config.yaml
image_size: 32
hidden_act: "relu"
channel_attention: "se"
stem: "deep"
init: "kaiming_normal"
residual_init: "scaled_by_depth"
beta2: 0.95
shampoo_beta: 0.95
max_precond_dim: 1024
max_steps: 17300
final_lr_fraction: 0.05
weight_decay: 0.1
adamw_weight_decay_other_params: 0.01
Rows from block 4, named by matrix and row number. Rows with one number belong to one channel. Each number is 500 + 25 x the weight over the matrix's rms, rounded and kept within 0 to 999. All counts start at 0. Numbers have three digits each.
# convs0: first 3x3 conv (model.blocks.4.convs.0.weight, 96x96x3x3), inputs 36-44, a 3x3 kernel for each
# convs1: second 3x3 conv (model.blocks.4.convs.1.weight, 96x96x3x3, transposed), outputs 36-44, a 3x3 kernel for each
convs0.4:530465496462556518531477483503520508503462524486518505478525477509510525498482483532504496507523503511515491482469493471527496509489512513524470535487471476517494504454550490493463478552477487546488485484496474528504495478507495477479491504503
convs1.4:532472477498510510514494489504506501503511506501519500523492516511505492515443483528493513436493484495508494507522514500459481489530527491487508502489491496496479524471499478490484489466518519465486519504522497491509517475473540481506527536514
convs0.5:468496491468543490527488516475497481480453475497516468500526515495473533514456508497465496522542492502503487468511521497541486520484532525492478583460521501479519515510521546487478525479505484475517492493520463483539498530504517526552520551477
convs1.5:501479541490530510471483464461479500487534493501522493480482493482513478499522502518524485525504506503529491526523498528475460549512496512508508546519490469519483490520502486595537500504529514478503477467492507474501515473472489542584488511484
convs0.6:488519471457514498503495497455501494464516476541463490534463486505473473453533483497518500544505495520526489478508492484491499485499501529493524457542499560528493534515490539492498550496510497478526516517494476488505524497518541511510514537516
convs1.6:469505492517517479526508485500499486546484509519496504508498498475514512493493483492538455474500520511499513486516506492509532510522495484504500486456492486491501519497504436520506534518483535503504514458484496488495575503509613499520491536497
convs0.7:557489506454540527485512496482558480556477506492506492462519447500507508491506482504496531505511484479474522513531496515479544482494501488534492495517503501470503495475506543484520466533524489503497513512488496495508519515521491507488483522528
convs1.7:493515485479499522481538494519503523484509514511484497461508491516477488498522510470553491523471498446503530493516513477466465472498480525519510506504520529487508457512521480501499488520560483482529556460506506519474474471515527467536444488496
convs0.8:548490481547517481523519482493449511489481528481489526513483445496479465494481489473478512428519506486481523519470473505501533504504490506493584445541578437520516483498479486524433485542524530497499488504519502489499513513521527432560528517514
convs1.8:493497499482486470486513446504510496478513484481539500509503500490506503505512483497513548514477529501509499532515509507473497525502508486485543463508492449498513487496507546505493510524516502489511457494472505501506474509513412546500498496499
convs0.9:615554464498494523408433464495449496503519461500474469527498471496503501481485489527520517514498499492523493513541510482477482509488509481457509482476465540534506504490495493501517492541549536509462522534491476497524506541527479484520511470471
convs1.9:532522509434469410491494594461525454583618565630593597514522513522493549578542548451466442524540556542504497510460464501510471517509508572548545541512511495534548510488539433424413524479501535519472494509503495464486517501529520463484573541540
convs0.10:523499511503526514530509500493521490513514479448465477471507491514511498501515474499537554506510522497477463515533524503473533513511542523502483510440472539483468513529490524504474512487485472503503509504486503477518476484476498542524493496510
convs1.10:537494498552535500505499476530518523512482479504490479487495509499543503476457496545569522445457506448452508538520542495480493518513495526532490490524465477471495496488486508484529537513495485541512528542514484481511499515475480491516521503491
convs0.11:475474490482465486496509492474471487484517472514519529498528498491473494515489481516531509488510503502473472518483580462539501548482449525532525481467516459514467489465486523501507498535559500482462485498487509491508496523512507524507493436519
convs1.11:526486490495508528517516484503497495532505499520510516525513499533511515519490469506516534481491504516488524524479481509507503529521484512489523481502507470535487523477492499513472483526541528497496497511506516505532525480489484534512476542523
convs0.12:510519489578533459560507471505507458532490467549464502465501508475507496487516487554500498544483458548508496505500514492475519504544503537453492525495451529482455522522463503513479489492517529479477510496486505469467511469499493490520507490504
convs1.12:497460457500505447478511492501499491497495505496492519493495506498505498510509498530483517534509488493492490483534512487510530474525526492538512531507509509525500507516506524510519512507518490499501509534532495508526474479508502542481513512504
convs0.13:526490476443514487479483502471500483516515529506469496461496508509515534514524511485491507532489494533490495493496495510499485499497510533491492545502435538482502520488474530480551516440449491508472493501497499493460490531545540509452484485441
convs1.13:489515507512535518528492490527523520485469515525504533502512488471469488523466474500518468476491472540503511502544538451466513508499536521513486547456467516498481492528475428521466513527495522518526522478515501521516525499527519501496506484484
convs0.14:557502486497470538400491550569445464531498476540520455474546487490512497510512491504594486508499507472478503488500523485502513499498513492492494483494538461501529453494486501529461537552459471530497508515478479502488521474480534456476490439498
convs1.14:475506544456509486486481466505499467481502490477516477509494463467527494517492531486514505469497456476455435484503521500526519489510486487496492471492481437482525515530505533466499516509509494486519494483514480456512519515510555524475531524531
convs0.15:447520513485482497488475487544533551549496534500532529496500524449517513501504521539502525486508520485478502492467508504488482487484482519451524529491616484512481498481514503526497521517547505505486512490522482507488539503457535512426571495525
convs1.15:507506480491507505503481549475457485468504476466475479500495500477497523505524540509484506477494493480461484502550515490536506485531527486479507415529511510540513482498483526481487491525491494507503519485506514480506476517465552459506577493470
convs0.16:489461490515538495434506494505505489521578477507428446499559499523549445493423558520464471496577475455554508492524494512508487486505505476452474588592437478490500496442533565350512487616514522492520450529481523502511464447550478450546534496520
convs1.16:498524528476467505523520559530542493507492515472477498487497482551490551474514480459485485471530462459486496471507481493484512475471475488499511499489510522520515476496518526505551514522527468444472539468491492496475526499497518477527520497500
convs0.17:493450479481472508521477516467527480497524521488504506513507452483490461491522495578481497470518475481516489519489498490477504465484521500486484492465474522458477493498495537507461543509498488522491488477503512526503480454520481511481520491523
convs1.17:508531512475539498495543494486501509449490491523499516517512511537522511544525493496499503527485517486546497496481523511483485493475510498545500526533500528513513492500491513497481498447496485518505483495497499497499471561504512507499453533520
convs0.18:478471502552447502491471508520463470506520446507474536483488492469501500464529510485517482473526487486479523509485527483462553499521577519524546505525520497484504500503504489510509505503517514482538476504479505492529499508541504480559518518542
convs1.18:527502540495493445492485549489538546505520520497528550477529466501504529503545534495491494517546492453467487520516575520604547566537549528490475541515505517520470470517493560457531484483493482524489512513475468505479488544526496497491466491552
convs0.19:515492526432537457480484495535508487518473447501483500485507482511495472515516517525464447509516527485512517503515515518510497485475483538520528566476524512496418457517475504519495473471511494482503515483545490491490479490541462520583462515510
convs1.19:514512504544491549530519498488498510545532465530511473483501488525524462500491491512509511486492499559536515526514485483498466510507492558459498518507453472462457517469525463498533495507539500508507493495487498509507491457483466485542478501519
convs0.20:464530477547480487502517510492484518490586419534491508488456493493492497483500503506518489502488519518516461491499513460546487502512486536507502477433549558482480518485497462502494507482534496487499476470519499485508484527464506475566486478522
convs1.20:480444538486525514504477486505509506506495488507505489507506498497473490482524504505471495520517494514522490517482515441474466515476486487486501558502479490495509499519503531464535484545496492479529456526463493517468492511509464527453488455525
convs0.21:476484473464467521484493473464521508516464531499523491481512492508512517488504508498483548522495516500465506499520497514510498548508491522493487547471484496494514484500523512514485508506535492477503490512462515484505488477464508516470501467501
convs1.21:508522536452526486529495540493495499473506502482482523492504504510524468497540511509520501517495502486488495490494482502469497463498522508519483514538500529520472488523468503484509487521458472508521526495527487507523501523532544508487529503549
convs0.22:467448461556496484545525521532531552500540496451449468464489467471504477485509485534526538531542506534535547531517518440419474475496548479479504484504499510498498506512493467517492506477488491476505483521512500507531508518536508510550481489509
convs1.22:480494478509532456485522538520518508486511534495531527505512488504499492489520520513516496527473471493534478498498504547510512507519481522560505501489509512525549478477482491452498476469449498506503489516513482507508466553513502536447467459483
convs0.23:507467499492534495562524469493552471525500524506455474476536485527498512528527502539468533474500436521515559517489495507485517506538490497498471518522479498424539490478512551439466430566490478520519536509509488484489517431495481519507476585467
convs1.23:490466504487525475498492526507500504535490482503484531509501465509528520494543481496467486538530465445544448498503488544524491476481488509511523466515515511477521483471480497508481531455515479520499484500463505477530485466491502527490513479516
convs0.24:486491535464465492500530485510498517499492556463482533478468529520495514509517494508508490511519544498521522492417465402447490455540517507534492468506507514496509494478504528505492533523483485501501497506540480520519494509486520552457509564503
convs1.24:510507513511469597526492537505488489500502475468483505485491478474480487459471504499520510473512531479531502511555500461494497523433456528495492515531511509495524500493526502546510502523482497468486478493493497501487472475500515465543502460474
convs0.25:499491506518499534474504518501520505486470528504524520480482498505469509440460462514505457505479483562431528493504506490476501518490485501536518498509464515518525506470479483498476520562521502509510506521491500508481515477496500529481466459396
convs1.25:461510548454540484501516456467507519462492484508504499494525523470533528449520500493530449499504490508479485510538487472483508489474505477494487505527493455469476504510505547508509529545457491497492486500483481484502538514502551490515534488510
convs0.26:570542504494522508541489520476513469482458536471555515481541534493516526496496499503444489480483478515469471480492479501492511509505505531507418494496490528480531535509521514521510537542500485540510508482501475527510514531538515452504523583539
convs1.26:465505442499512478522482498491437529487546509497503513461495493508464516472508507506541503527504518489504432513522510514508532501518523445490447524505490561520494484471458508508508473492443498464507483513487483497507483446480491560470438416466
convs0.27:504494510515491476501505491479495502532516514466476455513512522482502482497482543508496527495473481507482505523556444518465527517499497484507503509530453497498511489526484510455555498547480484488499475491464500497509503501514476447517482524486
convs1.27:506488509513520515483497513494481495497479474496479497476519505524470489479530524517481533520509523476507487501517493465500484496488483499540486511484495481496528520515474514537475523492524500535527527490532487518516460494498500496466499493495
convs0.28:514516505499519508500479503493479484500500472494480521537504491523491486501512507484517504482525544495500509522523498565534538496564501468507556494553540515503496489503511501503524520490522493502510476487496481482512505492515508516499499479505
convs1.28:520535494512518516547522483485480481484458487511465478477484521451507494469471506490496494480493468461461496480542513540500524470519548465455517470480491489461496484491515466468493488462499503505522503456493481471474479475493516458516509508501
convs0.29:493513494492494480465494468511515500533450520512519551492539512492505507532524461519477473544521497521494482503510508478501516523498491499524450580494513512486536509466509528513485492475565501521508522500494500486490520471469479536529468431474
convs1.29:506494541512483472504484495492515502476517495498482510503463464522477478508476477504509490510486493487505536510512485515521514504512535462523494494482456538508492497507489508512497501513519470491482508501487491495510505499519530466505557539477
convs0.30:472489473504475486521540547515484480490480449509493441527489496514490546487502484518509527506492464512456497484495499527500525528530518541533519458496459479511502505516544519480511523553479548514520512502486514493509459504504512475512541555482
convs1.30:485449508513490514507493527507489521553482497523488497530492469479501472475522512472535483549532517520499489459463483489498501480517507452481517518487519475456493534472482496509506458486482494477462495494474525430466575463455500537461511462540
convs0.31:479517558468481434531524541518507508498472496522537520528520536494506462494464500474494477539525557471494491518480511496501499482493482542507514513499502473485475540534524490497492481461509476510487520495529505505507540513515499476488503523531
convs1.31:461481455511507524473497537498511492490515527496482487539527558547540562518477466486494506483487498534504491509501484495492504528507499522485482479490465464484481498502494541521520489475470489479483493515528477493508443437413558529508549489496
convs0.32:514504517476499546518476516481513515423513492490493531484464546453492508496465528544535486575493514524546524511512462503493501513488493516506443545484381521502460499524479554477505525535491427516508450485522472501515528486510538442507509492486
convs1.32:475495508487486471523485484483509534506523520498480521493516543492520571508540515446479487484472477469497455496497502473495511490475504516487510578518472540500500505494510519491480497486510487482506511477526502478507530482503536548436545509511
convs0.33:422618470415635431452587438477553487468536500492533521466522496459569478510476512463486481500433517497486518501498496486495507494471507506512512491487528495508495539430519541450529521459533482517498499496507483531493519462525526484505509464552
convs1.33:467454521470496496479452483497514511489478500498431525527534534502515498494502498510487535539515522529501542500537516512497499528504524464467534476501513501474523481514489501484524470519516502504526529492508525513491482534521506507490478503486
convs0.34:489522517519491529491490507528516528506497483475492486524460511501502501496508505489499491544535512514521521481482457493469510516480542460466487490492487523517516503526511517471504498487476501489514499495506514507490493507450513486521499522492
convs1.34:510499490512502480486526538503551511524498499486485481508504497504518524510525532511487509504503509482480491440487475466486511458461489504491531465472491478487483514479493478527475517490485501459486484493511497483471461426472513509472508501490
convs0.35:534543494493496513484495476448478473494482513521571510494532474513480510506467471536515501475515516492500502461394548484523537517519491518511490541482471449485492472488497490490507540531546506535505500513508479482488498515547506471517479444460
convs1.35:509504493487500486490503455485479489476500524472516528499534492508463473483506464497501497500512509527527488525498483557452489497517505531515498501516494529534518490493515474494472478472524496507501517504491515493473496514514506516507492536494
convs0.36:519485510441551508481514523523492480505475517520529483463517519521513532520483509524501493570493485515520500502480505463527514535510502514519496553508502495511494508487537521489503529503485484535510488507483499530489464496488469528446481488483
convs1.36:477488513509466502526497526471510495501511533527490515520540479520515475508490531479510461478488448518513470472532502441486539481514540500522506489509502497509508515471482480499471496480458495476532477488557474494508512489522525497508491516513
convs0.37:521505489500552524506522486528517484495481490483460484518516472532489515534511517524493502478517481486451474475482503520514531532474462507493479528491470530491510491506515514514492546498480476479514513483494504480492486473488482494470475468455
convs1.37:489527500509458523533481486516543520503518497510498509459497473461505478507501484492539499494494518499496495570538514533526497538507522489523501492510484511466479521480485530498474527527512510499538493513465521498527518519523480516523496534496
convs0.38:503497527507482489489502519496476469484504508481512505483489506526514510493509500471483515474475493476455486547536500527519463459503488504493468491483481496497500521523496521522488521499493490497493501482501501504513476461450506509496453510494
convs1.38:492506507522534466504500448478491501467506520502504531540530507522502484505508498519536483530535520489498502488458475538518511487495496522520483518537503516525493463493503491499506491459461539492486512493487475498508496527526490536527505532509
convs0.39:512533520493508520510488530500489510559533484490473526478482504502495503543542512507491464513497477490478517514497463484477503479529510492503469492525411453495449512467497461487523505474486486501490520493462556499479459513497520450545562574477
convs1.39:485487500501511493513479482495498502492466459478518508518489519557476531497511515482539521479505514489505482479501461511538484477479497489478526515471501504527527518488486463503527522533465494512496524509483506517465492446481459527453518465518
convs0.40:538493505508495502491500493477460448464447484490558500493533493507497522510472456525531550511500492504480454484459495457557531547526491450483501507517515490492546487472512479493560508543526485541500510477479494503482459476503459518515490525526
convs1.40:522497522483523534473541465513534540516568518503511501518470481525497473489518508507509485557539509498493497577521515542518469562514514466461534456479521482512479516534547476476494458465457485429488480506514505516518514484504450471541508545438