A small image deblurring model, trained from scratch: soap at rate 0.0027, 17300 steps.
Rows from block 3, named by matrix and row number. Rows with one number belong to one channel. Each number is 128 + 32 x the weight over its row's rms, rounded and kept within 0 to 255. All counts start at 0.
# convs0: first 3x3 conv (model.blocks.3.convs.0.weight, 96x96x3x3), inputs 0-11, a 3x3 kernel for each
# convs1: second 3x3 conv (model.blocks.3.convs.1.weight, 96x96x3x3, transposed), outputs 0-11, a 3x3 kernel for each
convs0.7 [119 150 120 100 151 120  85 162 138 113 193 104 167  52 167 190  84 146 181  89 140 164  94 126 133 173 114   4 131 104 132  97 107 128  89 125 156 153 125 153 155 111 153 153 108 128 167 125  96 163 108 140 124 107 132 215  94 142 156 103 101 147 129 185 121  76 105 111  86 141  50 129 109 126 112 120 112 147 131 115 135 154 130 112  76 176 112 130  98 132 122 144 131 129 135 136 103 184 109 142 167 133 137 114 143 174  85 161]
convs0.8 [123 122 120  81 169 147  73 143  86 233 163 186 172 110 165 101 107 120 188 139 147 162 133 148 118 118  65 113  85  89 134  88 140 137 106  88 229 234 124 211 175 109 139 132 141  93 123 122 177 144 115 123  99 115 143 150  86 161 107  82 154 129 106 146 120 152 116 151 134  92 127 174 125 120 150 114 158 175 161 125 111  73 146 122  98 135 102  86 112 150 157 163 140 116 146 121 100 119 153 116 154 172  95  95 162 135 146 151]
convs0.9 [107 136 116 190 126 123 107 108 133 128 158  68 209 113  99 140 118 163 144 144 174 230  92 197  72 163  99 233 109 124  69 157  95 132  63  71 108 120 207 160 178 203 125 113 168 133 139 166 131 134 125 142 117 117 136  90 109  97 138 141 117 112 138 131 120 125 157 120 107 150 118 134 111 108 140 122 170 114 136 125 162 119 118 108 106 106 113 103  94 154 160 130 125 174 110 126 134 128  94 129 117 136 130 123 120 129 134 154]
convs0.10 [166 149 103 182 167 100 139 115 148  87  97 169  64 120 148 103 136 144 129 149 138  98 100 154 123 152 138 159 130 152 157 108 135 133 103 121 137 126 114 130 137 142 113 124 131 112 131 126 130  91 147 144 124 145 137 104 108 133 118  73 129 137  82 134 171 124 178 166 117 169 161  85 121 159 145 137 201 168 135 170 153 138 123 123  51  92 160  37  88 200 128 134  94 170 124 104 134 134  95 151 143  93 138 151  82 125 185 104]
convs0.11 [ 90 123 108 157  86 138  96 147 161 131 110 126 120 173 174 137 111  93 123 126 101 146 105 139 135 112 125  86  84 106 102 139 133 156  98 174 131 143 137 132 139 127 115 131 152 149 135 114 174  85 128 134 132 129 142 120 129  76 107 108 113  99 123  66 150 124 122 168  92 113 153  86 128  71  95 112 139 118 109 151 106 109 109 132  83  61  55 122 142 126  91 130 113 113 158 116 145 158 131 124 136 109 137  90 122 150  95 151]
convs0.12 [176 129 118  85 143 173 170  77  60 158 160 130 183  90 139 144 110 113 140 122 113 132 165  95 124 103 159 184 113 134  64 144 139 155 148 113 138 122 116 153 138 137 147 149 147  94 135 115 131 117 108  92 130 127 129 152 132 118 127  84 122  88 103 134  93 156 100 123 152 164  90 129 163 149 124 114 139 147 148 131 106 134 166  79 111 140 153 131  89 149 126 118 121 113 164 118 146  93 153 149 140  54 110  94 179 140  93 183]
convs0.13 [150 145 143 118 117 108 121 124 119 110 145 120  61 128 112 185 131 151  78 140 140  84 152  90 105  97  91 175 151 174 181 119 144  70  84 181 255 155  47  80 119 116  21  90 138 121 155 119 167 136 116 140 114 135 159 121 102 114  80 153 103  88 157  83 119 125 135 128 107 167 178 100  97 120 167 123 162 125 143 140 172 156 130 122 149 136 155 116 120 144 126 129  98 101 146 107 112 155 146 128 104 128 168 134 140 131 145 123]
convs0.14 [165 156 147  82 157 108  47  97 117 178 118  85 147 178 133 194  25  64 122 182 147 185  54 162 194 244 221 169 164 159 168  88 142 169 177  65  79  97 128 102 171  89 140 174  62 123 132 152 113 151 106 127 138 122 135 131 158 128 183 161 110 132  87 133  95 161 133 102 127 127  95 112 127 138 121 141 164 152 119 122  99 136 144 126  81 134 114 132 114  58 128  97 107 155 127 132 150 106 118 113  67 115 141 148 143 118 110 129]
convs0.15 [146 139 178 139 157 162 119  89  79 131 148 137 118 124 171 183 150 160 134 160 139 106 115 193 159 116 198 139 114 235  94 133 129 107 125  84 255 195  51 112 146 124  98  92 184  88 149 144 120 156 103  76 131 108 173 224 149 104 163  92 131 162  97 129 124 140 163  79 142 148 149 148  67  91  82  70 102 149 108 188 207 174 123 134 139  98  97  75 116  71 156 135 115 161 115 152 149 137 150 103  97 146  87  80 112 122  89  98]
convs0.16 [126 196 104  89 149 108 139  81 149 138  94 154 137 138 160 149 119  81 120 154 116 123 136 139  91 133 149 149 118 107 109 132 110 147 109  71 103 183 116  87 165 153  88 173 116 117 150 142 127 104 133 161 123 127  99 120 117 118 133 144 131 110 136 132 104  71  67 108 174 120  59 159  97 177 122 121 146 128  84 232  76 133 129 110 154  82 177 145 120  94 140 129 123 131 110 131 121 198 128 180  99 134 149 218 101 137 130 165]
convs0.17 [ 88  77 104 129 132 128 131 123 161 107 194  91 145  46 165 135 161 187 133  59 124 106 161  51 140 105 175 171 126 151 137  88 157  92 131 127  90  90 127  91 131 101 127 135 112 141 103 137 156 108 124 110 131 118  98 137 179  91  79 229  76 142 106  52 144 121 131 178 122 111  91 134 107 131 153  91 172 113 128 119 160 123 162 129 103 114 123 134 154 122 133 150  87 116 213 146 101 161 189 159 109 150 149  68 155 129 119  71]
convs0.18 [ 91 165 105 134 140 139 156 104 120 121 162 114 193 101  79 134 136 152 129 161 106 151  70 174 132 116  89 113 154 123  93 145 110 122 118  68 130 119 123 112 108 147 125 126 128 146  69 134  73  84 121 131  85 117 150 119 115  81 181  95 155  81 166 148 116 140 117 119  94 133 131 146 126 134 108 145  93 149 123 146 130  89 159 146 163 155 118 117  86 148 150  76 108  72 183  92 126 118 122  95 167 137 126  49 180 174  80 173]
convs0.19 [128 147 174 111 133 166 178 190 164 138  87 104  78 132 126  61 173 147 144 140 118  97 132 169 105 138 146  93 137 131  98 180 135 148 120 168 162  58  79 184  81 142 140 141 186 128 130 102 127 154 132  96 169 115  85 121 124 174 139  34 111 166 124 103 189 172 105 140 107  87 154  88  99 189 108 129 143 168 153 122 112 101 109 100 119 139 104 109 128 133 188  79  99 138 120 115 135 110 104 156 147 157 160 123 204 175 124 175]
convs0.20 [146 104 139 145 123 119 152 157 148 136 151 100  71 162 151 136 111 152 123 105 105  93 139  80 120 100  94 142 144 115 124 140 189 133 114 178   0   0  64  56  86 106 120  67 122 145 100 120 120 118 140  99 157 104 161  36 101  83 165 144 147  82 108 129 144 140 183 115 136 148 171 149 129 136 178  97 142 131  82 104 142  80 146 155 190 134 125 113 122 121 124  83 137 137 104 140 140 123 168  82 159 116 151  98 124 146 150  70]
convs0.21 [123 105 141 115 179 121 137 145 164 137 129 145 111 112 157 141 113  97 110  85 120 120 114  98 117 120 143 127 130 126 110  66 124  99  98 137 134 154 123 112 113 116 123 139 109  88 107  62 151  91 142 107 127 116 122 108 149 155  96 121 117 166 101 114 138  85 160 162 157 106  93 114 141 141 172 155 149 181 144 200 134 111  65 116  80 116 137  92 112 117 104 125 135 138  61 150 105 144 138 132  92 152  96 159 141 140 169 110]
convs1.7 [136 113 185 160  86 135 143 102 172 125  54 194 127 143  89  94 193 115  50 249 137 100  92  97  83 181 107 122  71 194 102  98 149  98 108 129 131 104  65 128 121  68 126 130 109 152 117 107 148  84 128 126  97 137 113 106 172 126 104 166 110  87 143 145 144 154 146 128 109 116 149 154 151 169 151 154 144 195 138 156 136 131 119 154 159 176  72 144 119 118 129 148 121 136 148 164 154 118 131 100 133 114 158 134 162 129 168 101]
convs1.8 [136  95 141 116 138 130 144 175 158 110 119 148  86 158 132 107 126  81 195 197 194 135 145 177  87 178  68 154 167  84 151 128 135 221 129 132  74 175 200  96 110 159  82  80 155 143 135 173 132 112 147 182 142 125 164 153 112 159 186 103 137 143 106 104 137 171 119  87 112 159 123 103 142 187 117 133 107 153 120 123 144 131 119 131 168 103 176 113 140 168  79 134 155 126 114 136 119  97 152  96 129  92 112 147 144  94 127 125]
convs1.9 [121 118 138  69 174  87 116 128 138 124 163 103 193 127 133 156 165  99  69  83 147 115 116  35 111 140 111 178 163 162 148 158 199 156 153 113 196 129  98 198 179   3 228  40 148 141 147 138 152 133 181 125 153 146  89 137 105 146 144 145 115 114 103 142 130 140 146 134  44 126 152 171 118  90 136 168  98 221 120 123  96 160 148 141  85 136 188 132 150  64 119 130 153 110  95 160 108 115 110 101 143 108 167 127 149 103 138 151]
convs1.10 [163 126 111 150 101 168 174  95 179 136 245 166 132 179 128 111 198 146 127 113 151 169 170 122 157 151 115  96 134  95 127 131 140 132 157 113 137 118 153 120 139 148 122 108 124 140 110 108 153 120 133 132 137 142 133 154 116 147 184 132 150 142 152 157 140 107 141 130 118 155 139 117 125 113 124 135 148 131 129 145 142 128 161 128  96 161 117  87 116  67 118 174 202 139 172 202 112 191 152 153 115 108 146 110 135 142  80 133]
convs1.11 [137  72  69 123 164 146  83  83 152 102 157 102  65 120 155 101 142 110 169 138  98  93 224  90 109  81 124 199 126 100 109 151 156 154 160 145 100 102 180 138 105 180 116 127 153 141 148 158 147 119 122  97 101  62 100 163 100 110 121  91 114 172 145 138 124 129 150 135 153 165 130 128 143 115 107 189 171 133  94 129 128  76  39 142 156 148 167 126 129 139 209  73  75 169 117 148 137 127 163 133 123 177 178 168 166 121  90 166]
convs1.12 [121  99 111 119 158 165  95 147 110 109 171 112 118 164  82 134  75 131 198 156  89 100 134 162 116 157 114 166 124  89 114 229  75 126 146  97 168  60 153 200  44 155 140 140 122 156 122 176 131 107 167 167 153 165  92 192 134 140 107 101  96 123 111 106 140 116 151 133 141 118 163  94 101 151 133 137 174 101  74 154 160 105 137 135 159 146  69 116  98 156  85 115 116  89 169 105  88 118 116 169 105  80 124 162 121  78 145 110]
convs1.13 [133 138  97 138 106 144 111 124 115 126 183 108  98 112 190 106 110 126 111 152 173 115 136 170 105 121 202 129 111 151  80 170  71 112 116  81  66 127 255 168  63 170 189 103  34 135 129 107 102 113 122 122 118  93  92 153 123 100  97 158 107 140 112 157  64 137 150  94 134 103  98 138  86 104 112 103  70 116  71 130 118 102 116 121 145  83 102 111  96  77 113 137 141 106 128 127 137 111 118 135 147 183 112 132 102 131 119 132]
convs1.14 [127 133 141 128 163 113 109 104 124 132 137  97 110 140 118 213 165  80  43  55  58  78  99  70 124 120 110 152  74 129 150 119 114 139  81  67 130 109 108 124 103 147 119  91 214 151 120 132 149 109 117 110 106 117 126 121 108 127 103 115 122 139  96 149 141 146 140 144 138 126 106 146 142 101 164 134 108 163 158 151  98 167 132 137 150 100 180 186 173 123 149 140 124 120 135 152 122 164 105  94 104 132 110 108 143 141 218 168]
convs1.15 [172 189 179 161 145 144  96 113 127 113 129  75  92 115 168 109 112 104  82 140 115 115 149 103 117 122  91 129 151 199 104 164 190  45 140 170  64 195 226  94 128 198 161 134 112 115  98 143 120  92 152 144  89 109 125 131 141 174  97 117 141  58 115 105 128 141 145 140 116 136 116 117 112 125 138 142 154 156 161 161 114 193 133 189 137 162 152  91 155  97 124 102 138 152 123 114 126 152  99  80 147 189 128 155 141 127 116 151]
convs1.16 [ 86 158 148  89 151 136 100 141  97  78 125 135 131 154 142 121 169 133 153 158 112 130  95 167 197 128 144 122 137 114 142 122  80 149 127 141  93 158 105  70 164 121  97 161 118 103 167 115 161 238  94 125  93 107 166 159 135 157 135 134 216 164 148  82 167 110  89 156 125 127 139 137 162 108 140 153 101  89 198 122 121  54 163 147 134 191  90 110 141 115 116 104 126 138 140 128 133 139 153 132 153 122 129 100 125  95 125 121]
convs1.17 [161 109 127 142 125 134  79 181 174  92  69 104 102 194 130 140  55 140 108 161 163 170  48 135 114 188 117  91 149 202 165 155 133 101 183  95  84 122  83 161  71 215 147  44 209 144 124 136 142 171 102 151 166 127 140 156 135 122 161 147  99 107 105 119 172 109 127  99 138 136 146 164 122 173 159 181  66 147 105 176  90 136 120 136 190 132 134 128  88 123 109 105 147 124 113  93 124 106  62 141 156  77 142 158 193 108 153 102]
convs1.18 [156 143  93 119 113 216 141  92 162 179 121 146 131 157  36 128 105 143 125  72 128 140 167 113 140 133 164 119 112 126 210 137  92 122 153 137 144  73 169 135  75 202 132  85 172  70  95 181 172 139 255  79 159 169 161 181 127  88  96 117 148 145 159 130 122 112 196 105 103 120 186 146 118 105  85 158 202  84 146  98 105 102 178  76 117 108 103 130 115 169 122 164 143 121  97 139 100 146 148  91 145 130 106 158  89 121 144 121]
convs1.19 [107  45 101  95  67  97  71 148 122 108  81 160 140  84 140 120 208 142 112 136  90 167 147 123 140 101  80  68 154  85  94 140 114  91 160 151 108 105 125 131 181  61 132 208  91 135 106 163 100 128 119 117 104 162 157 131 121 178 100 105 113 133 124 152 150 122 138 154 149  75 121 122 117 138 134 118 138  83 117  71  89 116 116 101 159 123 130 176 153 150 194 143 139 170 159 136 176 177 136  87  90  34 102 131 119 120 115 134]
convs1.20 [ 92  73  87  95 159 139 122 142  91 107 149 152 130 106 143 121  78 144 130 145 113 129 127 166  92 151 138  82 127 137  60 138 108 132 100 132  62 101  19 105 146  98 137 103 158 130 134  78  97 124 105 147 132 121 132 103 160 157  95 167 197 168 104  99 107 131 120 149 124 124 108 127 144 118 148 143 133  65 110 160 165 121 151 129 129  80  93  86 100 137  90 100 115 122 132  90 105 110 117 141 110  83 132 123  83 164  96 134]
convs1.21 [125 165 111 121 117  87 147 167 118 156 125 134  46 117 149 133 151  95 143 167 164 151 118 105 155  95 130 151 164 192  27 113 155 116 108 153 118 204  88  90 196  45 117 161 100 137  75  76  76 109  99 130  63  84 104 123 132 114 144  98 144 110  69 124 140 137  46 160 136 156  82 133 159  94 149  81  59 155 151 148 155 150 119 179  62 177 176 145 124 104 147 112 103 109 191 129 124 116 126 157 136 100 127 172 145 103 120 142]